Weights of a small audio frame classifier: activation relu, widths [128, 192, 288].
Rows from block 2 of a small audio frame classifier, named by matrix and row number. Each number is 50 + 15 x the weight over its row's rms, rounded and kept within 0 to 99. All counts start at 0.
Before each channel's rows are labels from the 100 clips, of 14976, where the channel reaches its highest value: "peak on" is the class under the peak; "top examples" is what is common among them. Only what is clearly more common there than usual is listed. The data: synthesized solo parts of chorales (CocoChorales). In brackets: how many of the 100, against the usual share in percent.
# conv: width-5 conv (model.blocks.2.conv.weight, 192x192x5, each kernel summed), inputs 96-191

peak on: A#3 (92 vs 2.9)
top examples: tuba (97 vs 8.6); note A#3 (93 vs 10.2); note C4 (38 vs 10.8); note G#3 (28 vs 8)
conv.88:59 53 32 50 50 50 36 50 55 39 57 37 50 50 61 62 72 43 34 38 55 43 78 15 64 67 68 55 34 54 35 28 29 43 41 73 54 36 54 12 83 57 64 58 48 50 33 32 48 55 65 61 61 60 98 29 48 68 50 29 40 62 41 64 50 43 50 61 26 46 39 45 19 47 29 43 47 20 50 40 59 23 35 38 63 66 41 59 50 70 28 62 54 36 50 77

peak on: A#3 (91 vs 2.9)
top examples: note A#3 (94 vs 10.2); tuba (78 vs 8.6); note C4 (58 vs 10.8); note C#4 (29 vs 12)
conv.18:57 33 44 50 59 50 50 52 50 68 57 56 64 50 13 18 50 50 38 50 58 39 58 50 43 46 57 50 32 63 26 65 62 50 38 54 48 40 75 50 49 63 45 85 50 50 70 43 39 50 30 80 44 50 46 50 50 69 51 75 35 45 50 21 50 49 58 50 25 25 39 21 45 50 50 67 72 32 71 41 44 46 81 36 58 51 63 32 74 50 50 50 60 41 23 75

peak on: F3 (84 vs 1)
top examples: tuba (85 vs 8.6); note F3 (84 vs 3.7); note A#3 (30 vs 10.2)
conv.110:42 54 59 40 54 30 58 54 33 61 50 41 75 42 53 42 48 46 61 61 58 41 50 62 36 44 36 64 21 60 58 39 50 21 87 48 59 44 29 50 50 14 80 31 40 39 59 64 50 57 31 62 50 49 60 04 42 50 80 28 50 66 50 61 60 65 67 50 50 71 35 39 38 59 65 62 29 62 42 76 39 53 65 70 53 26 69 36 50 57 50 48 42 52 60 32

peak on: D4 (99 vs 4.5)
top examples: note D4 (99 vs 12.5); tuba (40 vs 8.6); note C#4 (35 vs 12)
conv.146:40 50 67 63 67 67 60 54 57 41 61 50 46 29 38 63 67 53 52 38 40 18 68 85 91 79 60 65 57 59 92 63 57 32 92 50 35 50 50 50 29 60 59 50 86 42 59 59 38 64 57 72 54 50 42 33 66 38 74 59 85 34 50 61 39 50 45 50 57 61 32 61 54 33 43 34 37 49 26 24 50 41 65 67 30 58 68 50 77 27 71 50 50 56 54 59

peak on: F3 (67 vs 1)
top examples: note F3 (69 vs 3.7); cello (55 vs 10); note A#3 (27 vs 10.2)
conv.150:44 58 44 35 11 42 42 41 30 56 49 44 37 70 40 50 18 40 42 39 61 50 67 43 59 68 44 50 59 37 59 35 31 50 50 39 50 47 75 41 23 50 50 57 50 43 27 64 63 44 26 45 64 64 38 46 50 38 59 41 63 66 39 57 42 29 40 39 41 65 50 83 35 58 68 50 43 29 62 37 49 50 60 63 50 40 57 36 41 74 50 68 52 50 50 24

peak on: A5 (55 vs 0.8); F#3 (29 vs 1.4)
top examples: violin (69 vs 13.8); note A5 (55 vs 2.1); note F#3 (29 vs 4.9); note G5 (28 vs 6.3)
conv.114:52 28 59 42 66 24 82 63 50 54 31 50 33 68 74 35 72 38 50 80 27 58 50 49 62 36 50 28 30 87 31 46 42 50 76 50 52 47 37 24 29 75 47 50 50 50 33 50 57 48 33 74 41 29 63 65 34 58 59 50 36 70 63 32 71 50 38 30 62 48 41 56 39 39 31 58 60 39 51 73 50 50 59 50 50 61 39 55 41 33 50 50 41 59 66 64

peak on: G4 (100 vs 2.6)
top examples: note G4 (100 vs 7.4); note A4 (31 vs 8.7); viola (28 vs 8.4)
conv.17:50 49 83 28 37 63 38 50 66 61 70 50 58 44 50 65 84 68 59 62 80 50 40 65 49 67 67 23 53 49 59 60 50 38 51 46 35 40 58 50 50 21 74 62 44 74 50 38 59 37 26 59 50 50 33 36 35 59 50 62 61 44 60 13 61 52 38 50 44 45 44 84 50 61 62 27 64 39 29 50 34 38 28 45 51 66 80 61 53 42 30 03 64 44 38 42

peak on: E5 (100 vs 2.9)
top examples: note E5 (100 vs 7.9); violin (67 vs 13.8); note F#5 (35 vs 7.2); note D5 (30 vs 8.3)
conv.132:52 30 41 27 37 61 50 75 44 35 36 82 60 74 29 60 57 50 57 65 56 47 44 50 34 50 41 41 25 43 56 50 38 61 57 25 36 50 35 33 44 79 41 50 57 49 77 05 38 65 50 25 48 80 32 50 50 37 57 37 58 43 64 43 43 41 50 66 36 36 50 28 69 53 58 37 56 48 59 84 50 50 74 26 61 52 58 33 31 83 50 50 60 50 38 59

peak on: D4 (76 vs 4.5)
top examples: note D4 (78 vs 12.5); tuba (74 vs 8.6); note C4 (33 vs 10.8); note A3 (29 vs 8.6)
conv.0:26 50 50 60 44 64 40 67 68 29 46 64 40 43 39 50 36 50 57 43 43 27 42 40 70 35 42 65 50 91 41 21 50 50 65 69 50 65 72 29 53 70 48 70 69 35 43 27 50 51 61 76 53 62 55 64 59 39 56 52 50 83 50 36 50 50 32 50 55 46 43 06 17 42 68 50 35 36 50 39 39 47 28 33 34 50 60 58 42 43 57 30 30 89 65 40

peak on: A#5 (72 vs 0.4); A#4 (28 vs 4.1)
top examples: violin (75 vs 13.8); note A#5 (72 vs 1.3); note G5 (31 vs 6.3); note G#5 (29 vs 3.8)
conv.38:61 50 41 39 84 26 41 59 50 52 28 41 61 42 62 78 52 20 63 50 50 61 31 43 84 51 41 61 50 48 55 62 43 71 35 41 44 47 56 49 50 50 40 50 76 54 27 73 50 50 30 24 27 68 51 56 50 76 50 27 72 44 58 50 42 50 23 72 75 41 59 44 58 50 21 74 82 83 48 35 59 50 58 50 50 99 58 46 73 38 42 33 50 50 38 49

peak on: B3 (75 vs 2.9); F#5 (25 vs 2.5)
top examples: note B3 (75 vs 9.5); cello (28 vs 10); note F#5 (25 vs 7.2)
conv.79:42 64 69 35 94 42 65 56 50 50 50 50 36 78 67 56 40 59 15 50 72 44 42 50 50 50 59 40 50 65 93 50 50 50 44 31 57 50 53 43 50 57 43 74 50 77 50 41 43 20 50 35 52 70 59 39 41 50 50 58 40 60 61 57 40 34 63 50 58 57 60 86 57 51 34 43 64 78 28 71 20 29 53 15 50 34 50 48 58 30 59 46 47 65 26 34

peak on: silence (100 vs 12.5)
top examples: note G#3 (42 vs 8); cello (35 vs 10); note E4 (30 vs 8.5); instrument: viola (27 vs 8.4)
conv.112:78 60 62 62 32 32 50 62 68 46 55 25 71 25 60 50 50 75 67 31 68 44 83 57 88 26 74 62 47 30 45 70 82 60 52 62 59 64 50 50 63 19 30 50 61 66 67 40 50 51 59 50 71 46 56 52 79 54 50 31 64 62 26 50 25 72 43 58 70 71 74 67 61 50 50 29 66 32 73 23 60 40 30 83 40 40 59 57 46 50 36 63 26 50 73 42

peak on: G4 (100 vs 2.6)
top examples: note G4 (100 vs 7.4); horn (55 vs 6.7); note A4 (30 vs 8.7)
conv.152:58 17 42 60 42 28 39 50 63 33 45 38 41 43 63 58 59 57 18 63 65 41 44 82 48 69 78 50 63 57 50 66 29 50 42 55 45 64 41 23 53 41 41 41 44 35 43 80 78 40 58 60 61 62 58 59 66 65 50 56 50 48 50 59 86 49 65 39 67 38 42 50 29 53 62 59 56 66 50 44 58 13 65 50 50 19 53 50 54 57 29 38 50 71 41 41

peak on: B4 (97 vs 3.8)
top examples: note B4 (97 vs 9.5); horn (83 vs 6.7)
conv.85:50 50 35 62 53 50 60 45 50 54 62 51 42 31 32 39 52 59 22 33 16 53 45 75 50 30 30 94 50 50 53 30 65 50 51 42 45 73 59 59 61 42 28 72 59 64 64 66 50 57 39 70 59 77 01 43 63 50 49 62 63 50 50 67 39 22 58 64 39 50 54 66 44 38 57 60 59 38 50 27 19 38 62 64 38 50 38 40 48 27 41 42 50 50 54 61

peak on: F3 (76 vs 1)
top examples: note F3 (76 vs 3.7); tuba (71 vs 8.6); note E3 (29 vs 2.8); note A#3 (29 vs 10.2)
conv.62:50 27 38 38 71 35 68 58 42 21 50 80 41 71 84 65 76 41 58 52 49 54 51 50 50 61 50 42 24 23 57 45 39 01 35 62 27 34 70 48 50 50 38 38 37 59 50 59 50 60 69 64 50 44 88 60 50 48 73 72 26 57 70 30 62 59 43 61 59 35 50 40 51 62 48 50 36 50 56 43 85 50 50 59 36 43 60 50 61 49 58 50 98 41 50 40

peak on: silence (98 vs 12.5)
top examples: note A4 (75 vs 8.7); horn (67 vs 6.7); note G4 (41 vs 7.4)
conv.77:75 56 73 41 31 65 70 72 50 41 62 36 50 76 56 34 72 68 53 36 31 50 39 44 50 72 74 62 50 21 42 53 40 44 66 44 17 38 50 50 38 50 48 59 81 51 18 74 34 28 38 60 41 73 38 33 41 65 60 50 40 44 24 26 50 50 64 50 12 59 50 40 74 58 50 26 53 50 26 50 50 46 56 36 50 36 66 44 62 50 39 59 39 25 50 65

peak on: F#5 (69 vs 2.5); F#4 (29 vs 3.1)
top examples: violin (82 vs 13.8); note F#5 (70 vs 7.2); note E5 (47 vs 7.9); note F#4 (29 vs 8.3)
conv.42:80 50 54 40 66 62 50 63 62 43 61 41 50 50 78 32 54 53 37 28 39 48 44 50 94 70 51 49 63 22 01 64 61 52 32 43 60 67 54 50 42 73 37 57 44 73 37 50 76 61 41 52 58 76 58 50 41 43 81 50 61 68 26 43 59 58 64 50 33 53 38 60 43 57 54 64 42 40 55 84 30 61 00 43 50 50 35 60 34 49 47 46 26 24 51 38

peak on: A#3 (44 vs 2.9); G#4 (37 vs 3.4)
top examples: tuba (52 vs 8.6); note A#3 (47 vs 10.2); note G#4 (37 vs 8.9)
conv.191:56 40 40 65 57 70 50 31 43 69 45 50 77 43 42 65 46 40 29 38 64 43 81 50 50 56 66 50 38 65 50 65 50 67 48 87 68 68 49 22 60 36 61 69 41 38 39 50 31 23 36 86 57 20 50 66 37 34 37 54 70 25 60 34 73 28 66 76 47 44 60 67 40 75 50 47 50 72 50 68 64 59 58 50 61 50 50 08 58 35 50 75 50 60 31 69

peak on: A#3 (97 vs 2.9)
top examples: tuba (97 vs 8.6); note A#3 (97 vs 10.2); note A3 (28 vs 8.6)
conv.55:50 30 28 40 57 50 33 48 62 50 41 31 50 50 53 37 12 23 17 62 68 61 83 40 50 50 26 50 34 50 65 26 50 62 50 51 36 50 41 45 50 35 41 45 38 50 48 30 68 31 50 50 61 23 64 72 52 50 69 56 40 41 40 41 64 58 50 73 56 31 50 46 31 33 38 57 41 61 41 50 50 50 63 74 82 62 67 47 15 39 41 72 68 56 32 66

peak on: E5 (68 vs 2.9); F#5 (32 vs 2.5)
top examples: violin (98 vs 13.8); note E5 (83 vs 7.9); note F#5 (59 vs 7.2)
conv.97:50 28 50 78 41 50 39 42 50 72 50 70 63 39 60 78 50 68 59 55 56 28 71 39 50 50 88 47 83 43 50 64 59 50 50 59 72 79 50 50 61 58 50 59 57 62 50 38 50 30 45 44 42 50 68 67 50 62 56 38 75 36 67 60 70 14 57 67 33 37 40 82 40 34 32 41 50 50 20 54 50 57 64 50 51 50 51 39 39 39 69 50 50 38 62 31

peak on: C4 (100 vs 3.1)
top examples: note C4 (100 vs 10.8); clarinet (38 vs 9); tuba (27 vs 8.6)
conv.141:73 41 50 36 39 59 69 43 62 31 70 76 42 53 50 24 48 44 58 49 48 50 50 59 34 51 60 67 30 68 60 68 39 58 57 23 44 18 37 60 26 81 37 57 20 43 48 39 50 53 72 45 50 50 29 56 50 69 71 63 66 41 25 50 41 38 58 35 52 63 36 08 30 37 56 66 50 53 50 28 97 61 49 43 59 65 60 59 41 40 50 38 66 49 47 47

peak on: C#4 (100 vs 3.8)
top examples: note C#4 (99 vs 12); trombone (35 vs 7.2); tuba (33 vs 8.6)
conv.156:87 50 30 21 48 36 43 57 50 62 30 39 15 50 54 57 50 70 86 58 50 60 50 65 67 86 31 50 50 36 50 73 41 41 14 59 42 77 43 18 33 50 55 79 48 50 29 50 33 35 28 40 90 50 59 37 57 30 21 60 41 68 33 55 62 36 50 68 70 99 62 53 50 31 38 50 38 66 30 67 50 50 33 50 50 49 32 74 58 31 50 33 34 41 50 36

peak on: D4 (50 vs 4.5); D#5 (49 vs 3.3)
top examples: note D4 (50 vs 12.5); note D#5 (48 vs 9)
conv.139:30 81 41 50 26 61 47 64 38 45 70 57 64 31 50 59 66 99 68 48 34 39 72 24 75 37 69 88 41 32 37 30 42 42 69 60 53 49 35 39 56 39 62 56 50 50 50 28 33 60 55 74 73 48 36 35 43 61 79 32 35 61 47 58 60 20 22 42 39 46 50 28 84 42 23 61 58 42 54 50 48 67 39 80 33 42 50 69 66 50 42 51 58 59 49 51

peak on: B3 (69 vs 2.9); A#5 (27 vs 0.4)
top examples: note B3 (69 vs 9.5); tuba (37 vs 8.6); note A#5 (27 vs 1.3)
conv.58:50 68 36 44 66 60 71 32 41 50 74 50 60 50 41 75 50 50 28 50 53 50 40 73 74 58 74 37 60 50 52 71 62 57 25 77 54 69 62 50 58 59 60 36 37 63 41 40 39 61 67 42 50 68 77 60 27 69 13 50 50 58 50 57 69 37 50 50 67 43 50 41 51 90 77 43 62 60 69 53 31 41 71 49 50 50 70 33 61 69 30 59 39 62 50 66

peak on: F3 (93 vs 1)
top examples: note F3 (94 vs 3.7); tuba (54 vs 8.6); bassoon (40 vs 8.2); note G3 (28 vs 6.1)
conv.49:72 35 12 56 50 60 63 55 66 50 42 50 83 40 66 21 56 74 58 57 50 38 33 67 34 28 50 50 37 50 68 50 44 19 58 43 50 50 60 39 68 32 58 49 46 58 50 61 30 31 50 60 42 36 50 40 41 49 61 71 38 63 50 53 51 33 50 57 23 42 50 74 50 50 64 33 11 65 87 27 58 27 57 43 44 42 50 38 28 50 24 50 80 38 50 40

peak on: F#5 (100 vs 2.5)
top examples: note F#5 (100 vs 7.2); violin (89 vs 13.8); note E5 (40 vs 7.9)
conv.52:78 50 33 41 37 31 66 64 50 60 57 47 50 37 50 66 41 33 38 33 39 60 50 62 44 58 50 50 52 63 38 21 41 62 53 68 50 71 59 23 50 55 86 65 50 51 50 50 31 13 50 68 31 37 50 72 38 54 45 35 61 50 50 56 34 35 56 26 53 50 50 85 43 69 50 50 60 38 35 50 58 26 34 50 39 49 66 63 63 50 61 59 44 66 48 35

peak on: C4 (88 vs 3.1)
top examples: note C4 (87 vs 10.8); tuba (63 vs 8.6); note C#4 (31 vs 12)
conv.155:50 67 30 33 33 61 60 32 62 40 50 50 44 60 70 42 41 59 74 43 29 50 62 45 50 69 41 42 64 87 25 53 59 65 54 36 39 68 62 45 41 91 50 63 42 61 29 52 43 58 50 29 68 57 50 37 59 80 39 16 41 59 50 33 58 27 38 79 73 88 40 40 50 48 50 63 50 62 60 28 50 42 41 61 50 52 28 32 37 62 40 10 36 36 38 50

peak on: C5 (100 vs 3.7)
top examples: note C5 (98 vs 10.2); horn (92 vs 6.7); note A#4 (46 vs 10.6)
conv.33:52 54 36 50 50 49 41 38 39 34 11 67 36 50 55 64 34 17 28 58 67 50 59 88 35 40 41 55 33 50 20 33 63 50 50 41 79 37 58 40 28 57 60 50 42 60 91 30 40 59 64 41 49 50 21 50 52 46 75 18 33 50 82 50 54 76 34 50 59 36 52 50 41 51 37 59 53 27 40 31 50 50 68 56 36 51 57 99 44 50 68 50 57 93 60 50

peak on: G4 (100 vs 2.6)
top examples: note G4 (100 vs 7.4); horn (82 vs 6.7); note A4 (35 vs 8.7)
conv.50:77 71 53 50 27 44 66 50 50 50 75 15 69 80 32 41 50 18 61 49 39 41 33 37 43 59 34 24 50 50 38 57 60 57 53 50 35 42 59 48 36 50 52 38 41 42 24 64 71 41 34 71 69 35 50 43 50 50 72 47 40 42 38 61 39 37 42 51 37 58 34 57 21 59 36 50 50 21 37 50 57 36 40 50 58 36 73 33 89 28 58 42 47 68 50 23

peak on: B4 (100 vs 3.8)
top examples: note B4 (100 vs 9.5); violin (99 vs 13.8); note C#5 (33 vs 10.2); note A#4 (28 vs 10.6)
conv.142:72 32 60 96 50 50 48 36 58 35 57 38 41 64 62 39 30 52 72 64 44 50 50 58 21 37 71 81 41 61 64 65 42 70 50 32 51 47 59 50 50 44 21 37 47 63 50 50 30 68 50 61 70 53 22 23 50 40 41 50 41 63 82 45 69 83 54 48 58 64 62 63 43 64 40 50 50 31 48 65 43 62 29 50 69 25 37 24 31 54 37 41 60 34 50 43

peak on: C4 (93 vs 3.1)
top examples: note C4 (95 vs 10.8); tuba (82 vs 8.6); note G3 (25 vs 6.1); note B3 (25 vs 9.5)
conv.40:58 50 82 42 28 55 70 54 62 58 29 42 60 51 68 42 62 50 42 62 53 23 28 75 11 46 44 47 58 50 35 57 40 50 42 60 71 50 59 48 20 44 63 25 50 50 24 50 50 60 37 54 76 50 28 51 61 50 39 52 50 60 52 36 46 50 50 50 65 60 41 50 51 73 75 54 47 50 76 50 86 62 86 69 73 66 35 50 49 61 38 30 50 50 50 32

peak on: B3 (100 vs 2.9)
top examples: note B3 (100 vs 9.5); tuba (50 vs 8.6); note A#3 (29 vs 10.2)
conv.102:26 64 77 37 63 71 50 25 60 31 61 58 50 79 39 50 69 68 58 60 38 34 67 55 50 50 41 32 50 59 43 39 50 63 61 49 59 28 40 85 29 43 50 44 73 39 69 37 38 67 85 61 69 58 61 64 28 66 59 46 68 69 50 63 50 90 81 33 41 29 61 66 57 40 62 53 40 42 61 68 66 62 58 45 55 50 29 56 60 50 19 39 22 44 40 71

peak on: A5 (100 vs 0.8)
top examples: note A5 (100 vs 2.1); note G5 (71 vs 6.3); violin (62 vs 13.8); trumpet (34 vs 8.6)
conv.129:40 61 59 58 43 44 53 50 65 56 43 60 28 39 27 42 60 79 60 50 41 63 69 34 50 62 57 25 37 35 81 41 39 50 51 44 39 50 64 61 59 60 76 45 34 60 39 83 50 40 38 50 50 72 84 50 40 50 63 38 69 57 39 17 86 33 39 10 58 35 59 24 70 45 29 45 41 64 29 59 63 50 34 37 42 50 43 41 77 53 17 36 64 57 57 50

peak on: C4 (81 vs 3.1)
top examples: note C4 (81 vs 10.8); tuba (36 vs 8.6); note E4 (28 vs 8.5)
conv.35:50 73 50 58 39 60 50 44 31 41 50 71 58 55 77 37 49 65 50 58 50 50 40 75 64 76 60 62 49 50 70 45 50 50 23 50 45 58 50 53 36 60 41 50 41 42 50 40 42 37 71 42 35 68 44 61 72 47 27 18 67 67 66 51 50 58 50 33 54 63 32 59 61 27 66 61 50 83 66 57 71 34 50 50 68 40 74 50 31 78 49 50 67 48 40 43

peak on: C4 (96 vs 3.1)
top examples: note C4 (96 vs 10.8); tuba (64 vs 8.6); clarinet (26 vs 9)
conv.184:57 67 35 21 47 46 50 28 42 61 53 66 25 61 25 50 60 50 77 35 41 36 35 58 47 77 58 75 63 92 62 58 35 48 50 33 38 50 64 58 61 56 70 42 72 27 31 57 55 35 75 72 50 66 61 63 50 30 19 50 38 41 62 72 39 32 50 62 65 74 66 66 50 29 40 50 59 62 49 70 59 37 42 26 72 79 63 53 31 30 50 68 40 39 60 33

peak on: A5 (100 vs 0.8)
top examples: note A5 (100 vs 2.1); violin (78 vs 13.8); note G5 (64 vs 6.3)
conv.172:61 59 39 45 43 68 52 53 37 43 48 39 26 72 66 57 39 39 68 76 56 44 62 40 33 32 53 54 77 50 48 52 28 60 62 37 40 71 39 50 33 27 67 58 50 58 33 37 43 50 17 36 48 78 33 58 50 59 71 66 44 59 17 52 43 50 35 39 46 58 50 21 29 55 37 61 63 21 40 57 31 60 34 38 42 46 41 26 14 43 24 50 62 74 36 87

peak on: C4 (100 vs 3.1)
top examples: note C4 (100 vs 10.8); tuba (96 vs 8.6); note G3 (25 vs 6.1); note B3 (25 vs 9.5)
conv.54:50 47 73 56 23 50 56 51 36 24 76 81 36 63 61 19 70 50 50 59 50 50 57 50 50 50 29 15 28 70 59 44 61 32 50 70 66 50 50 64 75 42 50 41 61 32 46 41 59 50 50 28 22 50 22 50 78 52 27 50 76 60 81 24 34 65 42 50 48 66 27 44 75 50 46 53 46 29 77 54 63 72 30 28 53 50 67 28 50 28 50 38 30 41 43 33

peak on: D4 (81 vs 4.5)
top examples: note D4 (97 vs 12.5); tuba (58 vs 8.6); note C4 (41 vs 10.8); note E4 (39 vs 8.5)
conv.59:50 53 39 90 45 50 29 77 20 50 50 33 55 58 50 68 45 40 61 34 46 74 66 22 51 43 79 36 64 67 25 42 50 52 46 24 35 33 61 41 42 50 48 91 67 32 49 43 63 48 60 63 63 56 46 65 67 55 50 20 47 62 26 50 39 64 38 59 44 60 69 50 39 41 53 31 47 50 71 40 73 78 34 59 26 60 50 73 59 75 43 50 71 58 41 48

peak on: B3 (90 vs 2.9)
top examples: note B3 (92 vs 9.5); tuba (45 vs 8.6); cello (33 vs 10); note C#4 (30 vs 12)
conv.128:57 89 53 52 60 39 37 26 47 50 62 52 50 71 51 37 77 65 59 67 65 66 50 50 62 60 37 41 64 50 38 28 66 46 61 73 35 27 38 62 76 76 48 70 35 57 38 50 29 59 51 55 73 38 50 50 30 37 28 32 51 82 44 50 39 48 56 65 43 80 59 58 52 50 50 61 60 38 31 43 57 71 58 54 58 52 17 31 40 35 19 32 40 50 22 53

peak on: B3 (97 vs 2.9)
top examples: note B3 (97 vs 9.5); tuba (57 vs 8.6); note A#3 (31 vs 10.2)
conv.136:57 69 47 59 58 61 65 45 41 38 50 27 68 71 36 68 24 62 63 47 50 48 56 62 50 53 50 60 50 89 50 70 53 69 47 50 44 63 50 74 41 31 63 50 65 42 39 39 54 66 35 62 37 50 45 49 36 50 63 64 45 34 38 50 49 68 55 59 46 19 63 61 50 85 50 43 22 38 55 52 50 43 25 70 58 50 48 48 50 44 43 40 50 50 31 66

peak on: A#3 (100 vs 2.9)
top examples: tuba (100 vs 8.6); note A#3 (100 vs 10.2)
conv.93:64 39 50 33 80 50 50 49 50 29 67 50 04 56 50 36 52 60 47 18 75 39 97 64 58 54 31 41 50 42 71 40 22 56 50 39 57 30 43 29 23 41 68 56 63 35 51 50 71 23 44 55 41 80 59 36 34 39 27 59 50 60 56 50 73 45 44 62 50 50 18 60 45 59 20 50 50 58 40 50 72 43 42 52 50 63 37 59 38 48 44 46 50 39 50 74

peak on: G5 (100 vs 2.4)
top examples: note G5 (100 vs 6.3); violin (84 vs 13.8); note F5 (32 vs 8.3)
conv.5:41 63 52 56 63 50 29 50 60 25 83 50 32 71 49 22 45 58 57 68 50 43 50 63 50 66 29 56 49 24 61 74 52 53 57 41 21 37 60 83 69 62 60 72 50 38 42 63 63 61 59 33 65 50 65 50 81 50 50 54 50 60 50 50 39 66 56 36 47 36 59 33 50 55 32 38 59 17 36 83 68 55 50 45 50 39 77 43 50 67 59 56 89 69 58 59

peak on: A#5 (56 vs 0.4); A#4 (42 vs 4.1)
top examples: violin (66 vs 13.8); note A#5 (57 vs 1.3); note A#4 (42 vs 10.6)
conv.11:66 67 41 61 58 77 50 68 47 76 41 57 42 29 32 50 40 42 55 50 43 60 42 50 49 50 65 59 70 59 38 42 43 48 41 52 50 71 70 72 50 50 50 50 51 48 38 58 44 39 36 61 43 41 62 50 23 32 50 47 38 62 50 75 22 78 69 70 99 62 44 61 49 67 50 82 35 43 40 29 41 39 93 27 48 66 41 50 59 62 52 50 43 39 50 76

peak on: C5 (88 vs 3.7)
top examples: horn (100 vs 6.7); note C5 (88 vs 10.2); note G4 (29 vs 7.4); note A#4 (28 vs 10.6)
conv.163:82 56 58 68 25 45 43 70 64 58 36 58 50 44 81 58 50 53 41 51 39 73 50 87 43 50 68 52 58 50 60 52 58 50 50 35 57 30 40 63 09 40 50 46 72 57 46 53 73 60 48 23 21 59 57 24 50 50 10 50 63 55 73 37 29 51 43 56 57 50 54 43 41 28 61 30 50 70 43 50 83 39 43 31 65 78 57 58 64 50 40 63 57 63 68 60

peak on: B4 (88 vs 3.8)
top examples: note B4 (88 vs 9.5); horn (77 vs 6.7); note A4 (28 vs 8.7)
conv.2:76 63 29 71 42 37 36 57 40 57 50 59 40 42 40 54 39 60 77 41 30 39 31 71 23 58 25 45 60 64 22 50 67 43 86 61 57 77 62 58 60 60 72 41 43 50 73 43 57 60 43 56 36 46 67 42 39 50 41 51 64 70 69 90 26 30 50 50 60 50 59 57 55 69 50 32 45 40 50 38 38 50 50 46 32 49 23 29 44 59 68 59 36 42 14 56

peak on: F3 (99 vs 1)
top examples: note F3 (99 vs 3.7); tuba (98 vs 8.6); note A#3 (39 vs 10.2); note A3 (27 vs 8.6)
conv.78:39 40 50 50 40 42 67 61 37 34 36 62 55 34 54 50 61 40 65 65 70 50 30 31 50 67 48 50 55 36 30 42 58 29 60 28 50 39 23 59 43 39 50 32 40 50 28 75 50 56 49 60 50 50 50 38 39 41 95 49 50 94 62 68 52 62 29 34 81 41 74 58 24 44 40 50 60 41 50 60 82 38 48 60 50 59 70 50 41 53 80 56 59 51 39 50

peak on: C4 (98 vs 3.1)
top examples: note C4 (98 vs 10.8); tuba (92 vs 8.6); note B3 (32 vs 9.5)
conv.179:72 52 61 45 45 37 56 50 43 63 50 27 74 32 33 45 61 35 45 29 99 50 57 71 70 44 66 25 49 33 67 50 50 75 41 50 50 39 50 42 42 52 41 57 50 58 50 50 76 93 41 37 51 50 38 58 57 31 56 30 68 50 55 60 50 50 50 13 50 58 50 43 50 28 57 50 77 66 62 69 64 55 56 63 34 34 68 77 26 45 65 49 43 61 50 38

peak on: A#3 (87 vs 2.9)
top examples: tuba (87 vs 8.6); note A#3 (85 vs 10.2); note C4 (32 vs 10.8)
conv.72:33 50 38 68 42 66 43 50 50 10 47 50 60 84 23 44 60 46 58 68 57 44 78 50 49 19 78 55 46 38 50 50 63 57 60 41 53 62 40 32 50 35 50 73 51 50 31 60 50 50 46 35 50 40 50 41 35 54 39 49 65 56 62 50 50 64 57 66 59 41 63 17 29 26 39 47 18 50 55 31 61 65 70 30 66 59 50 76 85 44 52 40 45 27 54 50

peak on: G5 (98 vs 2.4)
top examples: note G5 (98 vs 6.3); violin (98 vs 13.8); note F5 (34 vs 8.3)
conv.105:75 63 47 50 38 50 50 41 64 49 36 47 50 78 51 74 46 78 42 61 59 50 40 49 31 60 66 67 12 60 58 50 59 44 50 44 50 60 50 80 34 53 60 43 57 36 31 71 72 59 50 50 53 40 35 40 61 50 54 38 31 36 89 60 50 40 64 71 46 44 51 37 43 58 57 43 38 50 35 50 38 46 71 38 50 80 86 50 59 41 51 50 41 66 77 63

peak on: G5 (47 vs 2.4); F5 (30 vs 2.9)
top examples: note F5 (99 vs 8.3); note G5 (80 vs 6.3); flute (40 vs 8.6); violin (38 vs 13.8)
conv.1:50 55 39 58 44 39 19 62 50 41 79 61 63 63 59 50 58 36 83 50 50 50 61 28 50 65 24 18 60 62 82 62 54 23 60 75 81 34 45 35 50 40 34 37 53 45 60 46 51 63 50 56 50 50 20 37 50 39 50 63 37 40 42 50 64 42 44 48 28 50 19 50 57 57 74 43 63 50 50 41 26 50 55 49 55 34 60 47 43 57 50 50 38 52 44 61

peak on: C5 (100 vs 3.7)
top examples: horn (100 vs 6.7); note C5 (100 vs 10.2); note A#4 (38 vs 10.6)
conv.53:54 29 59 59 77 27 53 78 64 50 23 67 50 43 58 50 58 39 38 50 57 33 28 71 50 50 54 50 42 24 32 37 41 38 67 66 40 66 31 39 30 53 59 30 50 50 76 79 50 45 50 37 44 65 55 37 64 70 50 57 54 51 57 23 10 50 43 69 51 61 50 51 57 58 50 50 60 44 28 53 90 31 27 50 72 40 60 63 13 72 50 37 39 58 50 22

peak on: G#3 (53 vs 2.3); C5 (31 vs 3.7)
top examples: note G#3 (53 vs 8); instrument: violin (35 vs 13.8); cello (32 vs 10); note C5 (31 vs 10.2)
conv.19:50 61 68 44 33 11 35 50 55 61 61 70 38 58 56 50 50 50 37 26 46 63 69 65 56 57 44 30 59 58 40 28 40 70 44 30 33 77 83 40 53 42 52 50 35 50 43 64 50 31 50 50 30 50 47 62 51 48 50 50 29 38 39 59 50 61 59 52 38 29 33 59 45 57 86 43 35 37 50 64 51 50 58 46 58 85 43 70 41 86 41 50 18 62 50 57